config = dict(
    attention=True,
    init='lecun_normal',
    momentum=0.9,
    max_grad_norm=3.0,
    lr_schedule='wsd',
    decay_fraction=0.2,
    final_lr_fraction=0,
)
Rows from block 3, named by matrix and row number. Each number is 128 + 32 x the weight over its row's rms, rounded and kept within 0 to 255. All counts start at 0. Numbers have three digits each. After the name is the row's rms in percent of the matrix's.
# emb: conditioning projection (model.mid.0.emb.weight, 128x128), inputs 0-127
emb.5 133:122120116108126144119133125115141129129128140120158106255161191112120136109117115120136137131126131111131165131140255029136132143149100149131131121121147134234148143144177116123131140128139165109139147189136113118093159125126094118129111127162129120118123122135149111109074137184105125131125121133112124135125114154119132095166123127119107097151119198130120116115125224213147133126061
emb.6 079:135126134125127095102088129129108120113082140119138134114135125147146138144120151142128138110140048115128130127192173189101119161010161079136149135132141097138131131112120145162100097110115000183089159080136157143153130131124139158128119168083209144169124129156137122136136135151199150129109146153122123163136128167109129201217041117114141142154088090124120124128114105133124139142141
emb.7 073:111139152092125135124104111123210156153124112107138140095138116117119155135159094145162121115106130107092167114206027141125121041134032168169106122142111122141110146134043135145139124133114054175086166153154105102111098110091079091177086155074045129143139098113121136132055161090141099131124160135114143125069141128100099116107148154108107142129118081133120111137111136114103093127079
emb.8 070:126108066120101134118149151141209137118151172121153105156117027173126085145109140140140130100146043128106178124141053134164085161074108144156141129112139109160086123134134112163122141136159187104123113123103090025132147143123051113121111097079141106138134159098137139128133084096037166121143147129137134095145120164108117064097196082121117182146144108130125109106106109158118132118105
emb.9 115:137133133130126123123129129138102126136093119122118152101126151140119127117122141133120147125106191134140178111127090230091132005134144102139135117120121160071131118139153140124131144119125055000130099165150147138143149129155109144109174136141030111147133142130149121157192137135211145092137125144130120119120119099171142127174164154141118070095118214104120133117105149108134097104115
emb.10 126:136111144131115135121169121133128141117160130172117116255138131120139139104133129118115119128149151164103223139140184074150136075030076124112113112114135121090132131136146129126129145140120110065128134146114105078112143134132083125120185136179123134092146123129138128122082126131116126136128126135140117115106120107143116121173248127133125089118132196115126125129146195197144132146095
emb.11 127:123127156139132109133094135135066145142158111165151138130105147112151127109124146136115126143142054136157102131127146126133115193255151138135127124132130157071135133118147128117117117129123193089137159000136129191147138123110161141125200142084168119116127127131152103155104122123142111160125147116120127141120126100146153102160000118122122116141116133124137116132127129108127129116153
emb.12 139:130123106137125120140137137124107119125102121107143128000120077137112121131117132111142118135152135126128035139120114103145098174225058135137125154141129137196121128125177149141120143124139255222150129141130111133126090139146126127119116121210177134131099140124126143142132104082097135141127114139145135128111130132119134066130080104123155191124131075144125117139145071046125112136117
emb.13 085:109130163097158123140138122143098139125167127103076114139146074117128144129120124100104144122116104115135164162110090231130124141103214140133118137132134116070142107108000162100158161109164117165120131061133151103137109145149168149128102090078170117146131133142119108130167140185156134133130126117139117108124142146113129066041169107168107101109140155121151156110125161070145122144207
emb.14 121:127120143128133140152126110101137122138166140106130120091122104116103148160112130098126124129124116121134068120183045029049152178114106110108130135132103125093154147114150122104128114131098249202099117174124137055131115131125192161110037104075161143115131111098103115120127140062040137132111138117136133120150132151117108143069117120124127122150154194130118138109126080065153133131145
emb.15 064:153157100171157113136155115095101112100225101094135150080117129115111125108116140163117194140132065123151171119078130152121119106075233095111077101154152134111095065124120167164121131125150147204155131118132144181125119119105162108190057115105114166145155103123155174132112119096142127123175132104182119149114127108100110121214038132111118132142139110116124118102119153074122173144155
emb.16 093:118152115120105117141162140134062146141161119142131148001156142120129108125132137143131119135168101133157147150050100158162122142096032125105146139126151102148155136141111125152117140114113222114164121115121075173124042112131032128136092120115099089095114138118188139113189139041087138118138112130145135108101141121148107159173186110139169166115132066152111102128120149150141130123144
emb.17 079:186143135126117119137103147141098080143056122156159151140125163158146119128108147134143103144137148107125056160159108016137120184136102099161129107144169135082141142084114179146106199090149206217087105115148133137111089093132205129123215104149142115133108123151119093152146125069112116125144157134119111151091144120147124047133119124139145137104091096164130175136138056111116119152121
emb.18 103:102112114115140123127096117153047096151078134140130155076112086134123124111141136100154139144117110152110068120088128120159117157255213122148106121144125134188106121149129148134116121146164108131101114140097219123138063131101231141123158120096135155141125129137115137116085131188024104099119116120127117138110120142144140200133147128117142083124130119112124146133132151081141130124113
emb.19 091:123114134093135138104100133140148129153000141094177114143125104117128118096128143103129123103096222179120140157078149178058137070088140146144133146127112114172120126105149136146163092136140076042145116095135145145138183120136230152115150157197215169130112186161141163116126139159167150124137136135093131146169110150111140125148091110117117120122126165122146143120113161110138152094077
emb.20 089:121166151133145124130102099152112096127185158124097136176111165113131086123122084092129148149146138151144202094080142137177107094000154133125147129111121158062131125157151132143151173107109083074127106160115107180106168158105147120186121093126079142163115154116136132155127160172161107137126102150130132101097149125114163149187134117118176187136149064130109081141157166155140145110098
emb.21 104:163132164141146099145144111118113143099132125133132132016146104130140136134151144146146110109117161134145175130155160173095122217161213133124124140099118162135127086153132143109119106112108203144135174177115138064140088105146120123123144113039206155125141126125123137131187126209150127136104122128147126145159102107138115000169145144106127144135130183120108131129099126162136120130152
emb.22 080:140107117154109146146126123132139121140063138129148137121132051149113152163109163130084157169147081131123192155228090171120169057042158113110112138097114119128104165076074131107094111123096045088135116067109143182096131129084107151109112126171067134134169102127126130134162113134245140114132121131156100123124123095146140122187104143154120100130131096080118118135097158161137119125105
emb.23 076:086135109128114154108143081140085169095189168140119156095140083150128095125145102133127142162171154108124091093092034147125112100142032133120105148163113126126149149149114106133112151145143176184114117128105123041110171159144100086141048128112144109115137108088132149150141133178068137104148123089147117146120124120157154075159168129145123128079149066156103152130101047148133162153224
emb.24 106:127097124162114164122187148113149131096141143104128112046117101131116112160125113139119116118144094123140108125134084127140116215107074142148162124133163123142125126106117113108141144129099197239122134175132062036142106157164038161116166133140099135103127127116133125120096134088047180144121149125131140101163141144134134080119043132150104237124116128108119133110103094128123103147152
emb.25 111:105116113100135112117126121158180159110167096117148129255113187136100120121104135120130126121095106113116143150198141142111158143159133145126108133112124125012153085121134102114131112130161093082107140125135224158107123129097189091118180121124160115146133143160093087103176126063087119158130142114098129134112120105117131155086189135116119038134141103129148139141125195094135124097053
emb.26 098:132131133170123096154121134102138152132154077126150128255129151115106138126106125150122125131148070109133183117199183082154112100091149123132114126123132166188133137127159113123122154182147184022156125137117142149159123162125122142129114115120068092129106102113152146123119141181121127154129119133161138119144143139122095159099214120102133088159146123144119092128151207127120093136131
emb.27 100:134131141122131131115169105116042155130182132154083117146156159140133142132142118147145125103109160106117033122119144103149122147171022123145112103127116103048149163107109122129109160142151172177093128095139114120112153123136109125133069145168021119089126155107146108118127124000119142100118144111139128126109122124140137179113197142114121189107110091135137127144137095072113099152094
emb.28 087:108179091116149111140150166095200124128079121169078121119114164121110153162130116150172172103143058123116139111150077205174134106126154139127142139154135129164130089104150134126113146126121141189088180033110108088115103096121086102106102149068141163148118086106109181142133100171135100126104124135155134125102084156093081071131073153140101163084118102094148124118152077179065107138205
emb.29 085:139108116136115130127093129104104126140180119129103142054127118113145181099152128140108147159158057135152120111105175184172134109110159175131117129104120115235082153142074097180145206130104046128138130037134137116141144134170138102158040151175206122126156107138123135144173134122174132150168146139116130120134167096089140159161115133133136090125120071148134112128118060123165159117158
emb.30 105:156116103099127139134140132128195120120148124116148093162144099122151105114105117126127110088080182122102082161101202178129117030104146141097155126149097103042128153136156132102139093145093121011140130197159148095138154112132062132116195118125080138136138112145096120113050114166136104138136107137102112127141133128112111186043203116149139101128122153131166158150153128112140111104096
emb.31 105:115143175093121138101075150123097129149062130104177104210116102118167133152147129124106109121102139126126097108133143087059136180139090087114144128105123121222132149143192133132150088119130145154169122101129105171119206123120113127121068157246169124122129137168120110152111144119069103146111144140130139109160130130144126099120126127134107120170152249161116135101138160193137162099110
emb.32 087:134154134095171107152111139142131121134149151105146093039104132115127142130157099113129122147144171163138199127186147093076141087186228109135098128125157139179121087103180125131105094142146063192123086168119141112135168107112170098125141114142109121163110141122155131105123099200117116126112162131124091135171127082141149116236131118125117134133134056127105112124092177033125114086115
emb.33 113:132129142140118143135180108134123127144255116127151132255123153122129140097109147115164130118101107109121075119130189088111108133124161125137144105107110114172151117167133138148146173110111125122116138145149115144150097137140012138099192154147126106126126120119143133118151112142177131149136143107132119125121143130101112162188013146136119086114096133131136109139133176219122138134141
emb.34 091:134114102156121127139170145146159108146047157144103101063168114135105087154151124153104110110106087143136161147089075101099109114127049099154141132123141080172119155123149145129084139136147117166138131021097122061127175119147150120131052101059071158127102131126137107092103130126144128140132111121135142115116095136128137190110151138114146215113119081151130150136173086151140121139245
emb.35 067:153144136082126103164117189158252107129096133143142095160099142126123091178132124180115140129161166142130112184116168187166129112117093153141142139106093154160143123134166095114094120103088171154150118087117108121161164138139002155158173055147125086058130125176157101106125129155131179113124113131150146150105115112158117030120143124115125128167116119146148106124102175109129155127119
emb.36 133:116129135125128130135125125121093119130189116126137112102126186123133135142119112132130132129138105121137156111118141185068141072046128129145141116129139122000137124130142144129129139143140169015119110175123121179153097120140121127117060122085094096120124136120133141127093110130216118131141134142143128134116119134141119198000219147127123086149129164135127141121149164174124130137122
emb.37 074:148087104093122105144156090124146166138193121137100148097125170137144110133079145109128156138151103118127104155076083167184155145136123153067108155102104124036121129130127101129156178079100131136112130079128120145087101128178043085139064119147174174146102116121140155130087122150083160151147111103133110086133116144103093126165123117128122230117152078123148127108131004091136150129091
emb.38 107:121117111034132138115079119118147102117056088098123127229154082138139148135108120129129119157135149132129112144145124131112154166147192126152119103093121117113127105140168105141111098168126078051154142160121190088113124092099096103133214143149175103122112141174107114117157109163150117124112138116127139134139144086144115113131064128145087030130146253118114117141124136121145119093066
emb.39 093:113146143116143110126095139130129119133124152112133132041128195118154106129119147133142158134112108112134172106204080000104099100144125107142125111143119111189129118139136143124133114146145230200148143122110162143156123131128255137109130171126109131145127113138095140144226147128111139130131119129148170161124144129124134111124131103120136173177110093115101131125098097176101111130110
emb.40 128:119134092106120144117146138130119122136119140128125144255121125129125125113126141118150137144126109128135141128159231000120119143164138128119128158171129124237142115118154151121131118093157156104133127218143130134105136117125101113128134118211130128117120113117113150137110129158137121122125100117138109142131138129129115140142158144148140120128142181132127113117132234217127137125129
emb.41 117:120127131134153123128123128124159140111059095147105147025137151113129111139139118157115151123110137142156150120040083063119116255255086116113106116131142134066138099111118099113147096137097173177127122143146116094109064160134100129123152135120158115143133139129108137136133122096073135123145132131106123143112131140131122126174147131125153098113145077128141130125129089111108142115051
emb.42 083:125119132133134162120149127119174139090047131159156117074115071122132162094165108102116128087135131091121181110171150167099126099000164123094168102144142156145121172140086123123166124124116034133127150104124136100130190135110232164171138165143128137118128115110133111124128134093200138144136147141122128106131111131122164191048083117131120160128140153140114168118114123099140161123131
emb.43 092:118134140117107116112134124139147136105196138157115158239138106141145127132154105116086107136124078151115087128099121150223107129148045126123156141116132152116135101118090118118106120113125184120161138169113074082147137131122067113130073097178176145105131135089139131161144119087095165114137133151113101109113160177118149043011168138135139159136133046108133148121100060137141111149138
emb.44 108:125132126160115119131134101140140137116141137115117121091101155165118143110145107141106131111117160118115103159182085000147121233239141145119105157119121135135103115134132131146118140146149218178097139154126146150096083121087174126129153120171143125122164150136120112133151162082100132104150136118113125106131121154111113047121079131115122127093129128150131124154139032146114109144224
emb.45 100:152101140124152098118139135108073142141079147122106123086117179127150121113144158119142091120119183121091090097000070202143145175027161119117094141110132162119140153119089140110145150133134046111148113099111134171103128139140162119114101136085136127161130117147123127133107130114211100125118152148136128144169102125146116117128101113131118146120123175151133131106123185003151151140167
emb.46 091:126119121171099159131112128124153134138039127121116127137141098141106101159128139116124119140136106114131042131166134241152136069000126124116123142131153132194120169123094126141124110122109041152116133069124106156130109144128170176131145140109087149163152116088130136119132139132230101142111108140149157156118099142117113110203045124117126154142129117097106114158130116081140101108129
emb.47 070:149140118209070157127113125101067177141101153140164137071171164127104161136113161092145122126146105112126146110075108110130131123221103112153134118114102129048100198153089144131144126157157080206162131054146125134152142099130198150156123143117137136084159158162138098117109145158089110132134143138112136107120117128128151211176133058089151137148103110092151133132176098056093113115099
emb.48 093:092122113113124142097116117123200123125056113105120131075138070155100107153105159146152122141105089089139112121139188055218145165178138112129124140156124124130126133106148132132093108128094254184130156144137098102135107145138116129135205115158103133123123126131128150163194110166065148094128124093112135142124119121140103156254094110120126168117159093148098125124125155144109143119184
emb.49 079:140118130157148123097124117131068134119183135144124141193151201149181115110127102131108128097141109093151179117141180111091120208175171165142171141188110148147114184135089182120131128156129053160119113094137121114108156076098023139135119162064087150152158142161112114131128148151121096133120127124152147103132135122174109133133069118119167202121105221131125108144155088157131081152108
emb.50 108:132115140099129123117102127135135119135103135126121108000129186114122142103117131102118131136122124132111225132086165197144141146164182129142112133115148132019123140115174084134119132111130162066126137181116159155097084146106088110135091131075105101114117100135132114124138148192164136138110130110130129115142130128098118135108200108134124040113136208118119123144122188163137116116065
emb.51 100:139156166123128130176110132121095108146157141109106108097137100111154098167134157110148119124147146108143087130130019073072120165115021149148127118129122143087133112125200110127125114134094166103162116129104128095131130134139151116122112123109143113102141135130104126113098145069092161132122105152111143148146121151139122113108052127120102117115132126147100144140125086000143139079060
emb.52 077:104145113184137175170192127118163186140019105165143124099142156139097148148139114137122135115145076123144077132119167168196128079120105156120129124165116161179149123144136132113128179146134115225129137028180092076138190124176154140125093147159139177137129128094155141137122137092158136135138179097123105134122120181114147158165054134135143168124117138141147135067145112119139152125178
emb.53 089:147165126138136123141158151114119129125070172118118107093131165134145133147122145136133130141103062127123130150189115003156124159240066104130159120089150146105099086164165147134136108094108168201164097153122116107113111106132123092118122141206164137125125138128152112129070135077111143139118142168094137159124126143145131029132158113138110105138127071108137105153152031158102111143153
emb.54 080:093131171113126065117115124120103111071112148121132118178081154148124154093127101143101132109116167132105156099064124106131110154117199104135117115111117145092121105148090149137116131162131105123140158121176159136140171124100106154115132172017120126157109101100105117145123130113103136127117151141112110142104129120130126232119060102151125183145107091122136111092121081000152138130051
emb.55 104:153103100124088100108133142148089112123163144119164118069090125145122121129131143144114115125121172141087040111052046151086108161045048114110145108113125111160112099097141129134125088114143121148095123139125130122137063127128170136145143129087121126136140117112136143135095147000122128114140119117143124104134115097105152094095211147120123105107119086114131143103113000158109149121087
emb.56 097:130130141123129172135152097136064114123128104131117153201146115132075151120128095131161126141125132122107072141152169255098132109099109133139102108139127098192135114123129083128148122139149133000108129145147131119108152135155066130100081119094034098124129133153139130133148113171187144143136105119144129144105125123123125106101177142150108101121141029138118122144124165148129110110057
emb.57 129:127133152135112132117121107123179127134199133149122136004129146114122136126122132135112117132130210127122192129174226083080144158060155135132132127135134135157137164138167125120133146135122169100124136214134134193145114142128154143127172142224142119122131130118138115112122141146082112133113125137120140119144117121141136141166158152115137145138116179138114150132133231254132119125153
emb.58 110:127128125154130141138132149112209127157228104137175143030150098110120119136144129127136125126149129130131098102128191003151135151117054131119141137137142114199129140107184135123108157127102165114130123186112122108122106108118174108133137124225109133132119134126108124128048117111059104132157102122145115136116125112117135183083164128121129110148137057118155101153130193176126137139092
emb.59 082:108134132132145130097093150111041162122090094140112123171115176132142126121120124143117097125112101128155100118088069245111121130047148131148112114104108107118135131122034138126129133140168000164126140065111165160126150128110192122119157156062169144102096158130132121127145140139191149086145127114128109094142141135139120166075145140116162090100123105115139147128122097071125143136144
emb.60 090:124136094093120130096129153113076107152165163123147152200088142097136121105103119122111133140108127172129127152118041222052132043022174125114134124141146151222144105141073102127138141134152097125121117107120118144152173123128082113158081105094099148090110165112131156117133085166185097137163132156125132144143163124145119089093063146119136127128138094106133076117135085073145133153165
emb.61 125:150127141133101107121131138139178135126093124121146162255118110121139116110124139125127130134136153118142153118192192077138137098129132136131129134125123124014116121126121140137150126136138144092131151141114153118129125141128150122133077139181126139121139115102151130122078128216175134134102141117159159131130103127117136170215091122137108133130131202096153125138123218196127129114188
emb.62 102:115113128171130136146105137137104146135109132136127104194161127137097116128157129131146138111147119116154152143101111235163126087023087120131135129132134114154123134147052129130116114135118029109095122149145104139130124135154108110108161115064110127136117154162120116113217145090218124139125138125132134112124109131124118037088040135111141123121126198130099153133107048052133138139100
emb.63 072:157121120121160098148154127143129124114082141113110128170109127118145152141131114136105125135160108163141120133151113156191141137151170134101128142131148140065113132134160119154132124075145150157143119001107124097154170114091194165155207084119127095194154105125097151106236096119135133155114155140131145077108151132101107156155055121117102162127116086124133142113106053014116141140165
emb.64 121:136146133139124113117129124132110150121255137144100127167145183120103128117121144148115145141125166117130119124055168236112168158158177134136139149115144108125112138145179128142143133147124186024129126167126119180123150121130145109130194125035107120158119118122159134131136115151184128120130132136114132134142131135127113057076041105118121079144141146116126106138124146069129101142120
emb.65 092:138129104133083114135110088130142123159141132139076122099130174131113127098135133087128125165159121110135106129160151120156147227196155122141125112103102144118133104159128092119133156113114128165121134000149161128129107151151104118115061158101166093128160135133121127129113100106018115173105105142119152126131131164113156113168182162124143131122125150135092123104143077119126141133068
emb.66 092:146102149141163152125105120132205136147158081119137143123113160145109115133126121101121128100101070131122116129189107154128122017198168127150109130126111122068140136127089140125154104163128119090120135221138138212112158130133198140103127147141109112119116106118103078111172106143118151122123160118139135114112135131128114095038239128141130096107151030120120123136127204099136107152117
emb.67 084:101121122117120130158143095150080110111146134137102150043102084125138114130162099152137134146120112086095139160095173093100114164107188103139153138141104107082094152097134130165144119147154146110147188184102167122146133106109255133140104136062179170151134109149115125171104129074110119146141133097137148169110142158142152170085223123123119118084129036140111148145112134058106131088178
emb.68 094:166117190151160119178118110134169154159005118164146153255129181139141117137145138154144143149170153145153142137108147102130126105083100135082117116171100117111145143129088151112141130141089079130121125079152132152123150134148157145123129113179166132137138135125150135119043132130112106115160085133110139135116141118153116159170074155155135150137123064102136122133075142231112131138214
emb.69 110:132146113137148153114133105116237109134096166099185144255132069139095093155153126146118133110112163121111106137159063053155127088073110111145137147119145129101139087145149123138131105132134062180163137154127187106144118155135169125131070119194154114118106141168141124124153154138089136121124125146129159116151128098107146167122086121109099144130127245148124139124162120133118098093160
emb.70 081:117106138133140109189131125132081143113076132101182094123130181110151124169110139165123109114122139105136115124060132175144133210118161125116117129119107125147124116122123125139118116113143126125109134154112120145106028112113168126121234143131198112149159120121078118163113111191114107121129153124125131185130121099113146065214038116117117085133116216114092153072130171132114188078124
emb.71 112:106117131125124138162153161132101128126069124130102133192117104109123137117132109113134110107126138153130161137098130210123126006000086111109131127134102113089147131138090115117130149123151112094107120150144134126120119120128121123128082118106043117122120156116149096112111140127233104109122128081113092113094114115115130134112113116152167127077108221133132146137150171147146130143089
emb.72 106:144140147116124140118107160136134139128136103118164116000126121139133146125117119111146140147149060125145070115083071095088129199255126144137136127129171151229137126151145145111124117136117181181119141111150120181129050112129118125133124160128170114115130130129130107114138143101094146132122132107114131134118146113165155047174157137153132148143129092139137118119151091101138117119168
emb.73 084:131126164113113140094159104112107141128183128132099158077129086130155127129126121098110117079132091157138099125168119169143114126224119101135175111117117122117133111155136132130116149174165212099196123230122155135127255136125054134144181125126110110128115123129151116128169139110140106155126110145173114106108120102132116113068107129154121086181132195111103141136120079063148082148078
emb.74 106:116126142138157128103113149103161126109151115119111132000112118123158121139125122137090122114147098159132162114099096144149110165172136133116116121108141136163117173112069128161108141118102199239137083133129054063132076136142171142125149129158088122148158148105118123151107147178035132112145130133147133120093124119134128108114107103104140183138115065135128113107095041166106111185201
emb.75 106:136116108145106116118138131115154134118149151121094164136116162122106153133151131121147142157117163117096138136228142157166127073080067150149100165118088131107110162106181156130130113162158084000108114175110108102114152147129058120151083130084063180141145115130113137134172127086198151134132165140161121116146145143120107133190138133099103147141116187133149122121123189179117137130109
emb.76 091:120157097125110109130134122125087123104130136132144118134123163120164133137079151163126141112117155118117140116121090013070134113112024122089115114122126120187116157133093117117115122119106158167106117189162094073154177099107057150119092156127154088107134138102123146107113130011084118103127106104113109131153122137141107161063246138118148090087122077143151139155102112089129149107109
emb.77 091:146141083128098133124155154150144131150108124103083091048131118157136169114097130097119129159109127139128093125123131150135159107151149149114145151154138164205135103110111140142107146079165154180120117000106083072110124106080066111155158074071079110111109124140132149156152117174104148131106115118123126075131126151132142138222096154140150128110139175125124133163173073203130087157059
emb.78 076:136125129113110141111129137087114116112106139116165115140187089147069103101133096132169132121167116140113111123154103148188112011049062115136091097112181104103156116104110113102139074091147092176142120063077144014132156119133118129130094117126169155150107097115135194097088127156208159110116124142146108101150100120116087128131047101119118118157128123117117118132140105196126128129158
emb.79 100:121104115078136088093137165153103115133178149119121119232127180108151129133135137125123115137091091129142116110155199080091136160208168138126180132135161137117121080115180119116122132087086104129121130062129107195149097096141134150098239097149101156090130148128110121119163106191056115134127131140097115139158140133109132243121099115127127137118134080113171121144134175148156152130113
emb.80 089:113103130121121152140115121093170140146128086101170130088154181135150149150168135104132085130155163145105071137182090112102121207212180088098134148158127104032136170141128119101138099126131079147112135119104107127131096136135180120112144145054176114127146115145117114125153117108010149126125107103150132104091147103130134073112191133128108092155179145150164144118146067055148147139074
emb.81 107:131106141147129127119132102133188163146207138155088131000122146099131151125147139124151139115140195120137172121139100137106138024078153144106124147135116105129095170134191144147169130148130168153121130064127171117136154168146202108120153141057148170146116136117107144137164134156104140126124118120143124127153144136126101152143096144149131189097140251147136145131140173111130097171147
emb.82 098:148150116128109135130126096144067121132180164101123153080134178123106132115152168104117105151115162128134186083105119197161117060138202126133129160123139133169133133118141117134142171125143107000105121161155125108119090167149044141110191128091031089109110128128163100147167142184233140133141129154106145145134150166105159118170138141123108101146124137113128127147104123115130113134158
emb.83 100:129118133103122118139102133126041101147173119133136126196132093118148117103136138121138108146149147136119105128017133147043135150157110123159126096140154165050128124130161123136121116137119209058149139178119144162109156100138117105144125154088166132125137119136132110133179125065080089128125135123101133132128131097126102116037133123120132121120136071127118109112129124077121162106000
emb.84 122:123144129142110137110114123124130138131255128129129124106140163146109116168118133132140134133152122125128139124147255097134123124135166136144122136151130145200135112166177140127127159140125132136142144201147131172134192133123186116129180126206060135119132117132162142119155138152091150132114137122145120131128110123120128128126152115141112163102131074139149117128133199255142121122115
emb.85 091:102134142121135128152121131114144154119190127167149161137111137122164162126117149139126147121142045143152037102130068156191114135191125138116136126168111107081154142119076114125141150101125120163183140133123110073144134158116000147127000124101124147119130128106104129152151141138082132135128148157133108125139137121137140170143118108116145174155122094124105147094136055084100133143148
emb.86 104:150128123137121080127148149114121135118023140146123140069155100146115137127115116136103110135117101102105125151090148187129125159101079121133150117131120137158158121092064145116103123149134000214116101178120069073115078135113088130141164100096198144095121121099132125128109112101193156132124123093130133117102112182105120080188133120106129167166119166095142143132134128138128113164160
emb.87 074:102147110099110140152142111181149126143040144119109104057140142083180095125122102112123144158152089147161089135076087206166133102060149111099129122145154162141127150126081138139132133125078054119108132081129120171113071097131121143130119168061121114099130129135122147101137140117255091133140116102100124148198142125136115131145045142106095092095123173142148122137122086110157147104158
emb.88 111:142124117148121131137141134140107126115135151129110110043121147149139142107147140123128146135131097129135184136229092111132136150237108140115147161133144129000126093162090117139116153096159138164139141106114120097138125118122149134145051100142151134120131127152153119135025124138103115124146126141131123135151130132097134171110131139128124117100137029141123107116138060009136122147097
emb.89 137:131111140094147143121115132125174123120097142119132138255104118133116120152162113137147130126126180139116138109172118014142127130159113126147102116102116115142119116106130129147153065140141133164101098090139150092134168132120204123131201125131128125147133130134129134129127132100017112130109149146138128124126124117134118157194112119139147128125122209129130114145113182076118136107100
emb.90 102:138139139154141119132153129149099103116083132124125134127106120119114115167130128128115115134140091117117103145056100246118141091061096096144105105137106128087119133133060137111093134113133002150102129123112161162125132124109047125118128132053039103133134122082119143117116133157177187096135087098131148126112147142155155184088154128121135173132124223128112135127122132180100106132188
emb.91 100:133157091120138131115127144136130110126101111124164136255120111127138126130104121138133142119085230133122073114193135137024115125093099133147150091114115131167099111159133119132144113130127143173150133201141152114132149130121139103105032119178196103128096150133117119133124133170090153117141143123109131120136112112127143119143057137127118044162137110149140159152118162127116124130222
emb.92 083:123147122140130150098110135102129121167000127125159130061139139111114100143112125115148140100125148119142072156139106180167137134153096122129130129140136109194125133137083114105132118147087131118144148032135139114112051092161124114136044143184130175122112169132136129124133121132165161123115123139166103170162123105137127172134105123143163117106116064083149115150106082221093178086175
emb.93 078:139111164110173095143095162129126125125118111152149087118082149116129139103105089120108145148094073105122183150066086214145135087212195140141124123099131136145140131114141123127083156135122100131149148149115120187124208108138081136152152142193143121103142145144128095089093104141147136120136136141121130133112105134128136035053144144108116114113073104104103126118170164073124102074006
emb.94 069:127110145129119148132130096141090117090145120120103135203148121180117140106100148130144137129120126142140162124128234130218131116005166136118114147142140136194165125129113131109142100118129170047111104214141136161188141123148120133126213130144056167142104132145095137140172123106175107141114148155126120104075102116139090132116167109103148100144122089148095151087160168191145124136117
emb.95 098:135128115159137122126166119091133135126123103120145120105145058124118128120118116136106125127123115128111182134175106109121118143136098128127116123121111102175118131097172137138102121111125255112140133091103109150103103115100133140127042102189110112126128110133126166116012130045038087137125128131118144124145125142143113048058224124128129085129128101110111148139088160218144105124130
emb.96 087:130087143157134123119121132168076109092171126123103088028120019141097080123105150125109086115142134135149081105214099113105131151132100137118107117109130110120118147118102138140133085131109090143095126045131130232072111126108168143086047108120144135147109110114123119136123138113123149105158142101131127129097123128137133158181102103134151182128109159154146104119154028058139146121084
emb.97 096:100092129113128133118096132129155136147219119145120143122148216130126149161154104125141116137167198123142108106147189149139127133128049115160124118140142140101138124154146141111130123139139133124136154178134136131171167116124098126107255145073154127126153128122128114139104159086105113110141139148125141107115141125117156040053132142119126065133143099130114126131138194038127153121042
emb.98 096:131151126097126129130115112139127133142168123119116134010138202122130142113113143104146123132121174136149233109195218159161140118026142131131150114135144137081144157156103159133167154115149103000134127135142132115121238134134153110138141122124063125125101125115130102096170133158192122134107136149110146153109138130137124110145119121140131165123125141162142127129148138144136111136119
emb.99 086:118150135103148133112126116119252126100131115161104101071131133106142171122101096130108116150135080108132049140070090118096163255201120132113131156145136117127134134116172143110124178123104134196147094078104146069105133146129104153127146145137090095106131172125155123080129141086123098151095149144115128102183131089118112061127157125106116185117155115144097104126103093083164110122080
emb.100 081:180139160142102130136179094117049137115115120192142106130126112129138139132114119110166129155125125087125135120159064191148098053089200134120087060094128136114141196138120122085104142090116075042110132154158089053128183098112106150113145135128092129118111097114127137117134146147170111164143069113105110125123132134117053180063169135156149187114111086113142132128080137089104152170147
emb.101 080:098153110148113149160143131108171130129069122114147127255105113120127139092143139148131125108135051116104129131162129139086161196132148107082115138144088091140125090110128111102133151142129066211117079024128128177152081141132105138113130133154158086118140118109115127117042105136174153097116089086112123126141134111111155135115066106118111103159161159113120177120128136188124122112043
emb.102 081:133157114185157140136126177141088124116146145157092134070123081142115099109134138163100132120132127135125171172132068059179154142164159134092141133131106166120147123130136101108107158127122239207119105094130136066083193105147144128153121144107069163099162105153143156145129120135061109132173082148151111111117117070115113112139111142162111249113130122109127121118145104168089163094189
emb.103 087:099108118143106124129109170120167118133108163093062119119106084110127122101106150173113099105160137124132158134154081167184103016000102139101124132142141116117081113113091121140111133140137040126128117129133133140153139152144103131133088132132134155168140157131113137126111149102245153146140113159160122142136115150155125119187205116132089145122119095109154140104116161116110133144186
emb.104 073:132143136127113140139150098108077161089242174042139147139139086130138108175133153095153123114105075130146127133103137114141122161165168154134139144092101131084165091139174107140123110096129138129160106161139134144120150118123105130183127144112146149110130150120101174137178149075057145095114098100192144162158107146122172123069116115119154148152128000167099103170158044126130130114156
emb.105 090:109158126131130126126151148138150146131084129152125115008122108136139069154151123145125145151141103127116083124060113140104152073162054117141144121129131099251098110124043144132157137135100167176118135132144097178127054131137150115135099117158157140166132147118158132143111113029087116117121133146107086157122145173131131132135158158168118110115110036120122125128083152064134102116132
emb.106 098:139133135104113121126133119114137104143038134162147137143136132140147161136127119113143153128109086126114090119024119176113120243148153126164116136127134116187112080118066134148119091134116037140121152151144154118122071130094130154090157120050162124140122108130128135136101138145145128153111160153118131135114149171117125004148176130137143069113148222129138138103127103068146101124150
emb.107 073:161104175157171071094120140150127099143093150095176122135115136159127135121123120120095100119121052157141044186144077133172107128255123123126113132146148148073141095083112143141132144157172140139120103145110148095136153136114101067130110122137109108142120137153173131121196116157088084147136155082158151113178122092119133220122109144117126072108151056144122147169150081087128150181142
emb.108 085:136113125125123136157102106129149098119053136088131154122141054105106162141107114124128104143092115122122139120111080199101147090178110138144141164139103169195127148152139128094128103123093255142099138104118092159159030146148163145142180123169118136145124119125129143134129132107050150159100165107137165131128123161113121139077071127118120158116083033119132144113144139113131155152220
emb.109 148:127133115129124135141121138134153132138141117138123141233122125126125126126137143128116142126140140131141163129144198024099118160152203128135125123136136130072118132140153139136106133134128163113144134119109130126144079122132170142127101119131170134128134120137119132136150111162042131094141127136128116133118122109152131207134157119117123082138142255114133128133119179255127136112025